A small class-conditioned image flow-matching model, trained from scratch: layers 8, 58.5 epochs.
Rows from block 3 of a small class-conditioned image flow-matching model, named by matrix and row number. Rows with one number within an expert belong to one neuron, the router's apart. Each number is 500 + 40 x the weight over its row's rms, rounded and kept within 0 to 999. All counts start at 0. Numbers have three digits each.
After each expert's rows are labels from the 100 images, of 14848 (inputs lightly noised), where the router gives the expert most weight on average: "colour at peak" is the nearest of a few named colours to the mean colour under the peak. Only what is clearly more common there than usual is listed. The data: retinal OCT scans (Kermany 2017).
# router: router (model.blocks.3.mlp.router.weight, 16x256, trained with AdamW), inputs 52-103
# up: expert up (model.blocks.3.mlp.up, 16x64x256), inputs 52-103
# down: expert down (model.blocks.3.mlp.down, 16x256x64, transposed), outputs 52-103

# expert 2
router.2:513496480443451491568445475493594502580478492489554542513504532468512430475474526566457507468536510440450487494518506482532538469463639491495501516482561541
up.0:559517507542501541519552468538579548512560473535468534498522552462538518478445461590592563491519464415485534501528571601524565470544547527499433476473464539
down.0:517489472460548532497441457534511519503477493509532561520432510474506472488438491461509497534593469557402453514483405578555468518427416553476441508507513434
up.1:581509515505490552465521486487536498480489466473472411559495485509577488485446516590534529485499516456525492538506442471534542535463574441511476509424542574
down.1:452424473498469496497553481421507476502524473417457438577454506509436546523512538500486498496487459475562473547492462467484508478530487552494521466529528534
up.2:456507537503430438461466588489461623552460498505572618505483504470479481473520438460469521498419586461490510502543529450505481543502498525539448551546538489
down.2:508524473504499509528476520503484613480504513485575591511511463493468527438523545472459521551551468591502537437442485473475487536412511468495522542560474466
up.3:552511504483427482477532515496444482446515515511553531584524505508470465461557446495502449456433528558460479554597499514449473513414469539538420509494455466
down.3:501548519517576495518513495595519543504509458481509559454533491553515460512473540526461435478498421465528511557515452550510548558420514492509481456530613519
up.4:506485492459487491501493479503521489464492511544517476487448465505513510476534463501472497530569537452543527482478469518520536531549520524526525472570500459
down.4:540473542573519480537445550557496454529538497462448440461489534456446522481532436504488475535479545540429445464423465526547516480514484464490492511518486518
up.5:529532429511527438517557434445521535508469454537501497502467427495451508491478474570541498452476608467583468563624500503488500550520457545483463453430509510
down.5:506443460508512471576470444472549444567544564539512528573547443480544542464496506572530476522476481463510505486515533490472555463475436437482494520479511526
up.6:503448412519570465435482503530448422526481520430563454503491431559456491566444450482440449467529515499578474492520479466516533494469527481476544508502471470
down.6:478459449491522451482510522504512460540553523491516495480515527476533507516463465449579512440478477539388482482545538503487484541483511579550491552488452460
up.7:490529516540577503517494497582523472529472508519491543505569537517564521495517503476528472553463431511544496533494524588448552521480499522480510455541478530
down.7:458464509511510518542407490499546545504511474551397423509464527533519470521513580545415587500554514420526447534429454535530534490480467542476482451546534557
up.8:525509507510501498515518445574487496470520500521462377445500506457573489447435452583488502493532424504484585474452475523548503510522504520489517499536474507
down.8:528486525470495497522617524485565527517468529420520576459516468485464468476551560514548439509517508521517530503463537461493497457515519511519470487440538474
up.9:492546503547457511448547563425448429514464451484499481505518533508611454494568508463567528522426468548498496510504564535531529540488460425558469544533512570
down.9:447466487507549493472520469430495485486506571508507505519564459499534461503535499575460443507479584406531503511477551482485513470575516516530520505491494475
up.10:462545523463472495537517513484399439433536530488545551495494538511535507570562513468431485540529460509539465415597570520435476530462451532451508449545530488
down.10:522497492511518478447539481541545511447530503502517512525437488476534529502423497472496490538611453599518505493576507417526482461480470501448410443515435519
up.11:448519543501455512450543495498396443457479527443521559477456512530577516495545515405521543528477576507545515523519562585505448487485415473488520479491550560
down.11:446580452486479476476498504516491528468490510519466519435508533498465507469453463493450536586544510573435483502548489507500490485503489518483538509543502537
up.12:490462457497509483480509505453489522473511484480483456552467553487443470399452491481456519443473491475497492543535463551446527586539434441489531503607450507
down.12:571567476521488486517464549491519433512451504421521527461545455517484505524512473523548451481434496507555527504508521519540507494513535467468505513422567411
colour at peak: grey

# expert 8
router.8:515564488491497474523501521498454412522422487481496518430551527475537483547532438529519461519472457498560476497551515455470455543538507433564490469500503501
up.0:536418492522547530589474531581512521498545542563535423493515471444534571465435502455539532518534465546468503458491439565456492482480535545471481490514490492
down.0:491563461471436491579558478535507505560464509516503560484507487482489500473513480444479478529481457572506516502457464533594474525452537500556515584499492501
up.1:464459558516507538489537508496451429443523443411500485509514482513524459562512510468522536494558543546513475501602510438540512463449516491525548538520433453
down.1:567486532523472477511506513450483537481543416475564558525469509456551453509525445462484473511508461535427520466449488525490487496469526509492495534517465486
up.2:514503540481520469431521514490459511519439511501479516515515454423540536489433500546509539412478563432470456510497496445482544484556505455470504528526552561
down.2:441463563498501504503503600543452502513526549537448492485490428435507490472475474425511486519538445515478534481484483496514502526487431495535582454389469497
up.3:529494475485508488554460446502495435570498512564479450465565510473570445508451525526523545541432490432458461425561473552479469512526472492489439524512531475
down.3:525523554489489513485485560450453468548595501512543497550528531549552525511466471541452520491498497490445472537452494494501453516492403516477460556478484507
up.4:503505528528485482537558457420514533498452546415462529549475568498452531435500414515493398470512490472481508496517505527513477501531575470518490501474499489
down.4:539492504497539539510467508537461502517496521465386527534494567579492534530431609508472581466438428537507498486472510562493523511473497482478472511509496455
up.5:494524481502462436532486498527542512546501537537546446524494502550497490475448492495521548565524532474468450434511420532466450538534435423456494493585535536
down.5:425405486517509487514529507464521545542546546510490512572444466537458458448461449477446488437492484469444443526503534504546467489382511464556526499421476447
up.6:529499510483494495463508466414526432443482481519593456484517499495539483544559468519491521495489496562511445464554503554525532516544445546506454496441523483
down.6:510457511474494505505457552478566476505465513481557523491514483539478521543485450447509518464486521544432459475540521520469483447479546496464508518538500418
up.7:482450501502539506533495539500417520472531516497507472514500523558552612429474494481425471469569466608482528521431521526502536457508551562516522516432459493
down.7:604472469497519473477547464494499561506564510519471520536459536493592476473482490552470517374537510404419520461506443518540499484493550557515506466531491582
up.8:533494534508531547456522491525483481434473486519499416520529529461597531408547527528572553493534477499457603467410512571499485491512497501492512585542509446
down.8:509519462480475536540516506510463375454497438568542460553477496498525464524550519469487492546595519485492547451550479504522513526516539471476436492541460521
up.9:481518509526554447472479562514588496538530544458480464556408464528475471441465481526555521472469466510522516524559473561540427540451504407486441516498514574
down.9:546495507492510444489552418547542462527447521521551457570510519555475431473517512487498466496504557517477527556509450555459475510572477619513422510400483434
up.10:500520454517484493515566485495493539551468514567539484559522455446498463527545466497489503457486499466456452518542489586461553539515442558486446508514529527
down.10:543507447501535530544457491583449455488477549456503519534572466446522516487582522532559480484460551429476483463499542585478565507516513418509496545498529491
up.11:553480477463582430564481495481525533486536536481486574484537528479512539463590537494565518542469436490496532438516520567506479474524484490487518472547485533
down.11:485481557469518461508501497539537470471420556500488485473510516524527531507483531496533539491427532450565605482538487538491531545548532503472450524500527493
up.12:521502525483503485556523459495489440495430469469398421459514460466425554505502532500580466453487473517447510547597481496487543464474468583525490489537470470
down.12:507511532481486460489544491515529418478438498506387526498468458520514499518550489473662478562489521543556479535471508484474515540472483471495421458504531476
colour at peak: grey

# expert 10
router.10:485512490458508427535480501541543508484476569443466516524548502484421468412444510462441509524536459492438499444502460487495523462510514533515504507488515469
up.0:546523526514484543467426441491541453500504504504554470472478496519559506531469503482451493531559475470470513541428531536528515512480572468468490506468571512
down.0:539533498449480498542503534500479567521485507504490594487520478494471526429476505518556534510478456453537537485459484524479464427525509486547509436527497532
up.1:474546600541489503449508467510496456513493485567494497499453544516509517478567409483546519438514535540537604466521527508523561461503477499567479440477495537
down.1:531486485466495434519428503542451465465496489447525503497476488543532424453571598515489471533528420391557486495509490496500520519534475458509462468530564559
up.2:430497399506552486416504467477465489572553517483558472484449419565473524520451571567523405461532508519576500461468470481480526500616512507492522478510513479
down.2:465471408522489501453445474524504504587462489514467444444438429476505488531417427471509531495559452572465503449511479491535532479426471446523508476509457449
up.3:541541457474511455528547451504506426510519550441541562455546543535519521517528567561456554499469502540563591425535509573474454492468494526492452522474446484
down.3:519523496458432517474459487440475485488519531487569612464525458469561543496545512524462508502530527542514608432539466599458526458472469518471476561495522529
up.4:478513375544457525503476507479531444503496505461472493475499547562525454512538532506515437492506477452546503487549487565459536479458506486585498503454491566
down.4:519524461472525534593466486473560492471536548486545492486487597527569549485511459569518543455509539472544484475491452533481475472524503496463483523559486509
up.5:518490523478515557546472533590551531468533457499469498448476466481470508457477482482569580532499486501449586517487492472431503480561526592483453454532516499
down.5:492508532461541504495487451550440514466474616480486419496503477521503477582525564498521464474583514482488406429497505470518486540475484473504494472524481537
up.6:572551567523482520495514542543527500505487540477461479506512529489526551574572549490534471544515507473556498476458559549438558436464531466500513579510580490
down.6:516479497472486534460477477504498525503447498464472410487536518521473506486502549525441453520487501500482450512475505566514475545454464495495444454526474449
up.7:506527495479456475542499461514470521526518431598445532492583500555496482468521538466644489520487442520429560549589500544548525518425486546475552489513522527
down.7:487453484503506487479503520525485434537485544491529436553551502411492485513467496520545521401478594482476456531456544425546479531561527521542539475495504541
up.8:424530497458484500498482478535511569481505470434421448523455519484512490473463552520549476522480521454533618518371487514476458428546548492472492496584519520
down.8:498513465481509486479496453492462494472512538453560447496491480530480439580539510499490556511573467479463388447387480459507524550488493548532502511495507497
up.9:467448572507526562422516508461468449378471443512481432551449596486518561537523562510504542464519500513577538544432552511532466503544502446463505525456539517
down.9:478488518492464574397463453469509509430580505456500464553548543460525529516446494424516465488498507589563488591532447530520458554482520649550553533478420499
up.10:536481486487493506539528470456438504450485549512498331507486458532442448447474472513441494473500515521540519457537458459477440520487495509468453578481494491
down.10:436516537518522473435440442516443492460524531552551375511564470545448476490485529546451501508516502487496498528520504438559536485513434502475488417449446507
up.11:490492504399460476518536456430483510477447531479460499511473449511476468564535477444452488461488494495601513491504486502502517510501490530497492489555517514
down.11:450528480529496478475460506580512509502523494496457512528555494491440528485480521543479519508535558489520582555505566509514466491492630530472541472520500462
up.12:486549600515493472502525490495467532463461514583506487583544517518476466478563467392480575526510574508471477478532443521483500528447447500526539525493500462
down.12:408538503600535501449471542453468519520461480453444457504495471538555581502479521505504538510497531503499572551541479452452487466551535486451513552489441495
colour at peak: white

# expert 5
router.5:413529530489491470512505499458488492499530479498536468470504531510528547538503543504487474499449445486497459401504523471510452541541487516492545520427388456
up.0:501448500496445483494513581493457471488491550494606573561516484522493479465552488530476542501492510550584508511530445559545454508501481522498552436536524518
down.0:551493501505513544473552522456482514472511511488550533486467500472545467488555534412401561532534516419517545420549548438514545407500473509488476485523521535
up.1:487512493515594474479459453522496506488584434570429507531486541492443523540471514494586500538510447476523450560504509511540506485561512490537521472498486497
down.1:433513469494457457498515548463569500509544488558445469501556530523499484570475494475504489467538509594478468559503465505460470485414464492487451502454385498
up.2:487467492505589492497516471515510523454453389537530531569542472511460468493508489472560508520473505527554508488470457480514517539516476510525491389493486473
down.2:584442474502560489519451515518491557490430559502498553500490490501538448513522439553510536522533481449515509410534537554497468549539439517529474557462540513
up.3:488504554494485424462478514440461506532487469454514511493521543514483584541496523426425465533479466599525446525508498515516469479488453501423564397444469458
down.3:502498465512513534543465550496588494540510462489467465505500500520544496490508489507504497391525599444474488499574544518482487478493572504543477593541490501
up.4:483502563493536456495511503517500432477438512600449491568494456524427494469572477475423495439485503592533519444513514475514499519504418546502543534469496454
down.4:493490465556488495483491495525465495467512512517594481466564470547474488550546517510436548566478522439570576490540527537499518561455493470472490501517509505
up.5:456486471555494505485463482507468415464431491496485469560508493478468451475583499497489481503428513571568501499478454475495535499454482514527495503515451539
down.5:555501537543486459505494513562413497475524513438495501525490458498480509529554485581521506514537505426525492484445506494534490547548467536547502461519547491
up.6:509521470519432496527466424484535486513491490556407360471533549436507456503443506507578495519514484464421503408459458475466459493550468536513456519512498504
down.6:460484434496576528464510527543446443486519473487479485474529528440531469527484454449452457510505461506491489463499427443519511495545515487409473478448475587
up.7:476519488497516516496527514546518473508535578489521546472462512487484519574493538497475465535574513499504528518456545540483489472534520522498483458501483479
down.7:541467516444516507496492477558493521508475478470488448545528488477516506446438496492537484438462590498589497517520481492473454440463474488487508541511597481
up.8:495477471499525492534502429575506502553501451560391446473496554470497485482443562485494499534448447422468502519454478480464488476538546539493471558462473512
down.8:477495510495507467490492524550476491460517427448528495491438510471449431470500493487398513532533445512512535441465436466558521516526489466476495436558423493
up.9:514527496511532462517551575459502532557524489558501497443484561539504523477497512453512521576523461500502474513549528500514426489530489562444533530513448511
down.9:458492516466507434514500481516474468520490467504436486512489537457520465509474496496589522413466471478471398528401476463510484541488505514539499449508565512
up.10:489465460556522537500456448510533477435518493487486495466440491534494562440479526509552449443518394534547499493422572497560533446538521549520472582482497517
down.10:544410469414510483487507473491425496556561514414472535466519488513504506426508586456418482566529454421502484465534468515522454450523475480498532472484555451
up.11:515509493481529495472549527537497487446526475547569524563459516564454524510501499515492510495505496565539472541584483474501495517535487546502517424520458482
down.11:554456502480482473514481476561439491419448501464606539498454510484493468456537524570428535570473477385521535444495530535502549509544487514513500529514571550
up.12:547501462534401505493463433513554517451533534525485506469463541478480495536476495503553492486456545489488553473522497538538447435536505478538515527492520546
down.12:521493446467601495512543573547474470429475508485530499493566535515443489541538510543529474475479486407534555453495470510474488608465450510473477518499540501
colour at peak: grey

# expert 11
router.11:450501558536495449526439487517510487462528519478559557543504473531405498484538486492447513456582587566502435516461479431505515512523451550507534501519500474
up.0:534434546538559561428499521501548560474463461527468463563559568464502506415441458490531511483512527485542527533504498507481572507567514441518478470483589549
down.0:456496399517535461542458481518549533554465518557481452446476408500521467448503564509469550500531432513498534464475523465474526504575479438480535502483484528
up.1:545537527446551503487518526478570524426510510510512441514532511565488411448517471502550514444498557500534426471530449517495459501502460474454526537525534513
down.1:523502517466442551481541577480469505469530445502471491542490571476473457473485524517565520491483501557432455497484514555499473491449564551567500497566474485
up.2:487509549561481595473522551468531420438512489505555458542485552556505581559541563487490487520473456525513500458472573527551442544529504481470484571455528510
down.2:486415535565510556465433463519546501467510506479504471494585555532447504587554434519486495526475476530568504547465497542494464539482479560540455513507442551
up.3:553466485464510475525512449549445520531525496412397414500502476498494465439489436517466510464523518485482546506470473503468521503417531489510493475510508522
down.3:431530447525496504522475483554495496511512532543508431440526493506422465463536513464460496568522468516540560548464437467514517498469476485477485481439417549
up.4:519507551513508519483498483494536523435469523554455451607471464548414491413467426471498490459552518523467511493489461432501523508520486464483521493479486479
down.4:494526491473458501497526565485493498492504433544440463556464554484478535465435469531562532452519468484485444542513479529480453536459555486554543456514494587
up.5:493462545505509540562478517576487535439477530457625554485467456473475650517577416471508452485555453522446556525552504450463511416424519579553486504526534458
down.5:452546533510513537499473456493540532482497450526602416490501497489540541467465476575426497500582623429527507482547490488471530473578507479464497500526467541
up.6:440571424502449456521507521464489443547524478548496564479510504452538475489575474523578554566454440528447508482526587541494532537481487527562434514468417540
down.6:498539495465512478503563512468527522516508454527447522513537489543496495536558522515430527614543444494583601497497488440522525460503556535508547502468489549
up.7:512425486487489527484549412501498496414489485559466349536464508523496503446448480477501522487520532487537467490548426506481462494491495546446557550459530489
down.7:486567433446461478472516539491519533455495458510550512538468371487446519496454404449553516493482504478537466538532435427496449509479465560551526494441484504
up.8:456540398427495516529510606502425495503509445549504601497499482511539509555549505476537511502440428518494437470585493535566535519471506436536455406496481513
down.8:536499526517473510507521485458455486531549465549500499494486439557414499502492575526423508567470544471518520535479491509491477488454542432510511532512484415
up.9:517499495480465489475456547490500556503483511351557573561472521541501416426451436474466482496517540504449520492556500519492487543438478450530486459501556519
down.9:492434486540520440573545460482514493554528558509542527429535480502592449519477543449529571452504589525407492450508563510469494497546460455526551484487456509
up.10:544561497512490435470544492466495458484479542502470423537497492507484474438494432460524485415491524517523420533574484491483512514494449552475514526444501512
down.10:501461521499516532463469532494550512479495512464519529500497529450499492488462422489472489551509493496517501539475524576529506503550446465533541558467490493
up.11:510486476563447452452566555495477474498408507450479478515599493472515525518529449483489478485423540508563355511475476518453518507463457443483461509444534485
down.11:523519488475489517464491519507449562510541500491489561493413497516516491525466479483430454590527501513448554429535454502555460458470462509486515546463424467
up.12:511498477493573565409539452517503469510476466485527480525508454457441511520445514486409505517505547468558462491515450500413587460568530491511527480513515518
down.12:499476473495501454488478498538555461556446515487541511543467375520538498473514483494470543493601439521580496511439461401489518453530420472442521500514505536
colour at peak: grey

# expert 3
router.3:554470525486468488525510525498487435496516507504491474454503477474529492509494520514462492547506472531484477450467519512507476438530534528559490513523544485
up.0:476406501568503554537514499473515510457559492479510507493551517496456557531495433453524479529588437526513549507480508505481462450470469560542499458466527534
down.0:507582525484510470487567534472544509499513521502514484505465453495527550546507522600514522529522577516559475472584482449490501510598565564480474516502530536
up.1:488516569472495481517529517530524557497518483479440516527498506478493546458482557440456502551456415470432497504561531449563575470516521505547539443499493479
down.1:483476529523511422485507567565488449477529501429505448472480516505481510498513473526464492496577496512516536573540489443525549489530480563511536448567544474
up.2:443434541500549544486504451476454446397537459489559517486555523476509495464548472462497486517555504533513572413493476526522474473508505539567528553539446454
down.2:527494512472502450468481511497502532523566472478496513438498523528443489502507519516380525516524519472440571449496495507513476475443551517538504556501527518
up.3:519466541499494488478482437423464431486467478486494449508495503457542557570513522463558533506518473507483456500605556478534511448547500519511464528515441455
down.3:592551573463524433489575529482422482544551437565524574482526509505531555588531445454502534494481485595543479501422472453479514513475447449481502531520587512
up.4:463461433487464463518517486490501532569420497421532524462524487451510480502473508510507438509417548483459502559501454427510538543472467501504489555510486560
down.4:512493524509463501570527508502555481496553436487520483525474520532498511607479459538483524458520508474519470539579466494509469490575483620551491523443484594
up.5:515528494485515486539518496518448459450449493422491510508480465494488513522598517478447468482460484560513456589555518455482557447458507539508465504547473495
down.5:521487558485510517509497501441495489496508454500494580472417488490569432459476598447501537475496561501526515463476503475501547520483488512447522590519502484
up.6:479463492452541476418500436481568479468480528589570541513553530468444567533495538510482560510476563494526502495474487513531492381521471530449514430453478498
down.6:532455506500475478510480506509449473495512469579463459494507487494419595542515565461478434489480460453540506521408499513497511455479521496511529505513502442
up.7:503412472510504492496508508471498527456518473450465513460599516477510479528551556445552498513514472492506472534562500546497470429514564466479543557504443505
down.7:490612492512532539467467505516522562470517548536434433510563437496515469507533427578468500455573421439445417526449490506524459510469545500496482417500540539
up.8:549467515479489491521509444489425539430534496489542485503503456459502524441539474472485549563471511464570513476438486498517540445504468546465502567571553453
down.8:508566482431499520478522447515507469490545501510432489527546489482463492500490478458453530429567504538505518547439524454480456482471530523509464538486412483
up.9:534500459522511513443565420495562511415479439490501447480565545481484534456553517511572493537499516473545540474471498488542507450482462559508488488484518499
down.9:522557521488471484492509504485457503467471492557456583490535547541423543539567554489461519558448511540510507421513514546456475487491500464508569539529480504
up.10:515418523453505451520583521585399470491480509456533519466522508409559535505526536540425463502546476535492441453525482508511486412480545542488489505418556467
down.10:519471511534530549479468508531502527525483462526491559495482472510451488502472515401447432527484449553535515485525469443501553500448408537486532501495482504
up.11:512472516466500461494529431483415389467484514608511461524518496460470532439499479541464560480431484456574436462471513446512539496505448519525472490478601469
down.11:518432456488460485486481520559474439502499468416513581498511502478517432487460499540520459467494476513466537491547507550520492467509565506483515507462439521
up.12:463485538487462494441485578466540526589545477471521527603459480505528465520476511453473547522501540498453535533567519502486532486530481471503519502508528494
down.12:525507508489481505479497508475475484469505539454542510441510498502498503425477561449549527584593521490526514492512461468527475519530498577538525482483476432
colour at peak: grey

# expert 12
router.12:507537504459497493460520458443465562500440545500533551509515488522510465535552556398448469505487520514444451560562496474485465429473473533448522448580456456
up.0:519491433494498533510431478506520509538484468510506496491543494485567498532472517559538534476455488474503540445552494544518522433503478476513507572453559501
down.0:422481496504486495497498490470457501504486505477519405520470528514466533494528504422612526569461502580525548440421497557490464511458567516499527431470480462
up.1:509487528513483453441544509469467540518512484462423546515481543505452528444503514489500450512539522427539490527486496467466514580498496514498519469538473474
down.1:420479484495482465502524459463523507552441468504541443467497474533507492506503535476447489561420501585486542522443478501529460458492595508483485476459436473
up.2:586508533438468479510432451414512449459461458457539461429475521478505456471457426514524560460464440509526453501527508531477508512502534488514461484500495499
down.2:518531520450520415509475469463452478502569493441576491435471554474540534547449517487604427524538485506518525507478561534478476547505481516491511524538526475
up.3:528525509457475493505552514463486468460432516536515468548455514519448529510533519516451529525514492438520488504517507484505483517480440493487503501479471523
down.3:453496502492474530493453447445447557480484526510437450514494454500470466512521477485419522569390487549533432479475518557548507457517612503524538460502469453
up.4:508480481476511478458541518457423602502494521511504525536484450546480542463494451508468490510486539490510438514536494474417541517436492545511494523514505427
down.4:491478527531478477470506439455444506500539531487606491510451461564479553469571496498499532504488531520524443462442480527464501459511513525510434533446498471
up.5:517509456483503488534520507444551477531500457502534436499541521488559461436479481582541508454479470477464478513545495533494496482516459478459448583470505544
down.5:488466489502509497527526462436579458556507528555518424443491516528552494444537540468467534511439532472532532512483523515482501502507524487518473500491479436
up.6:560483533514489532539448444502515511469531487507477502447488539511546521485497498483475538570424432502466535488504531490475503445493515512513429556443510478
down.6:461569521530497537518467512583546509478490551509492505512582489451640532480520454558493434459425514479531504496465531504527519464550547474514474570482502528
up.7:569512460506501465566419519465510563511428464497460527490523519518468526472496499507480539533422571480524435525479534510455530440452523485480470546514538510
down.7:484540502508475429501458495499522492463516483435497538504489510484522462518543504455437496489548405498500511504502524469532547490545469506492509532507489500
up.8:479514486479492531512449542513487465514488465501443434489507520511529461520519490515475516477398500560477508518538476545514533423514447433494462543451515536
down.8:472521500534512501496503487528513441485500522467499419497500530504441529580548542498511523525477459504566588493503503512503511555491549519526503465497461551
up.9:560511515445501465470384503534525479552492481528448551436543481500563520503465538525495512534452457490523499445580507539495529539503581500524498578479510438
down.9:430529474459519524483514550512437553451426498461422524487576501478485521422482513543521477470567493530561537531510512499459495533497477460475475438506471542
up.10:492467515497479501457494549516470516498471522510538536510496541479500531472478533525546527501514495586542536460509469526494518486499539503541488556508410519
down.10:506458507472525511512510537453432461465499499523456451541436549498448510473498556507518513507432471379497482447437505475487529496547537481543543447519520549
up.11:540462407458493467477517455525449496461441524492523515501554463524466579522482476465483417492504532509471481566559415479534567468578471523442478574524499483
down.11:501487416512546461504528565510574486553465475438473527463503514503518559522480549534495542476470457485547480562511467502460547503471506479490481446444528575
up.12:507486485514478526558502487534477472459450559521548506529532531489513538537533481492498499537488535563528435448561443457546511534524521480523560454433601445
down.12:503489498465458500500531498478483489506524503445447494533488470504455467480518471451525540546513524478493511513492495515524474489503561533534529439541482492
colour at peak: grey

# expert 4
router.4:575524502444530548499501485516485531471488475427567464565529411523539466509431508541486488405505540465534427500488460471504487548491532493506457574495570506
up.0:523487535498536456416484520413525486528451500458579445514488499518484489564505486472454514518540529532612458446488485452507569523481500475565562536530532484
down.0:488503474518521453480492474486432443524547442494504447477489535512507545560510448493543559454429512452504476502515508520441484530495540510570630521606528469
up.1:470520483545432600407447449530484542480509510457481547507439447500542488508509470441505465475536511484502519411510510466545591461463445395540489511529535469
down.1:552447539489526539421605559493508520538446524500485505446444506480496479523553549502553591532497568528476454461513581506527575487458495591501546522510533483
up.2:508583511485467533564596516514481470479537476422479487540454590534494524496509573494578553469556488461504499531532469488520443490541513474395421536485507533
down.2:508561495437514570568437514513525482501457493523510504556489605557452470477472452531508437491544480575501549510497487409491473556513474584550434478551473509
up.3:465491479529533455509588558526442451443427497467463449532466509504537487429507545467514527499515543587555459453541442534504514459557415522433507534511475530
down.3:438475487519528484488496439480390485506511546499556436506524473521449463484463483540462527600494500451541531453566426502503506495545500533541547447507464491
up.4:440479433497555514508474496536489542476561474567474491507484458511492567501486526466584556427554481473509559459466494492531445478513480542475539457478487442
down.4:483446464448463493492493500583426478490490550517510522482525537485474463461477416447506487486552467585518520496569505529505486541480460519537507447465457492
up.5:495390434471568549514507455513537519471495477525529445527462457501514453514436472465509505484462496470525465486519448465515507503513507463473560514515538414
down.5:539601418465455472532573570490521475461565477472497507517457470476516512466485420505521497425425520391539502483537459478428499474470482561566571502500582415
up.6:511518497511496492516517511501536570544452538492507528527497475517563489525588476570491537511493607426507483534417517575444493517501478533493504490476583491
down.6:518512504536547503494439505496528571513487497511576489532501451508471534518477484417473500538566443557569536450583450533529518470496538474467501543515415555
up.7:569543524527437498513543482445441483535512478383552450522525495468471477531583486493489486384526521486438496514572544463401521478461432530529495495456551507
down.7:441504490499553502524461475468557465531440444517525422504504452512401494583462520452444561604523543511495461585418450466517467508549537511516472485489517582
up.8:491527462486510532526489466519480510447533467500490524516428511505500505478439569484543516471504488478452535545489503456526476580512496468467498507548507508
down.8:508552497473496457493475540471540426503527471510479546497514580493486530365494447557534437466480556445570521521436517462502535468507508479492447439459636542
up.9:431542530496475471512489499592526450446485540479550531549536470470494511556558454465442501549537532571515515552586519517539496410467492484493541467510505459
down.9:518461514491512503518432548498514432494469449501451491499540468512549477456509555514469482448493509455581425523487498531479483525529537491528496507489559561
up.10:452391534512505499553495483508587534508531467522437440504580504498489501521464483434513495565529431481508484602423460433489527438449554479542530455487397538
down.10:479583509548516498519496510498558483521493476506507454499545527513524466557502476542424486619472553488415500468500471500472521482530495445420432486503437578
up.11:535481579480564508451476500446471525566436454601480466577519518491458478463487448463502481413500543514509490573504522498418508562514549474472526462439500501
down.11:559530501496466496481473614432477567538533475480506555498547513473524555451498501554506458500453515455491442532509528470474444455450505465504467579509508437
up.12:540495446472535511465488392413463483493475532520472499495499439516470516441486539501463513417574460436530521447535468515462521549497483488511473531549523555
down.12:474522479493430543499512485472541488491494426494510442480528484483545524479409572485518493518515506516474519537508493477538484494526530477515494451510541509
colour at peak: grey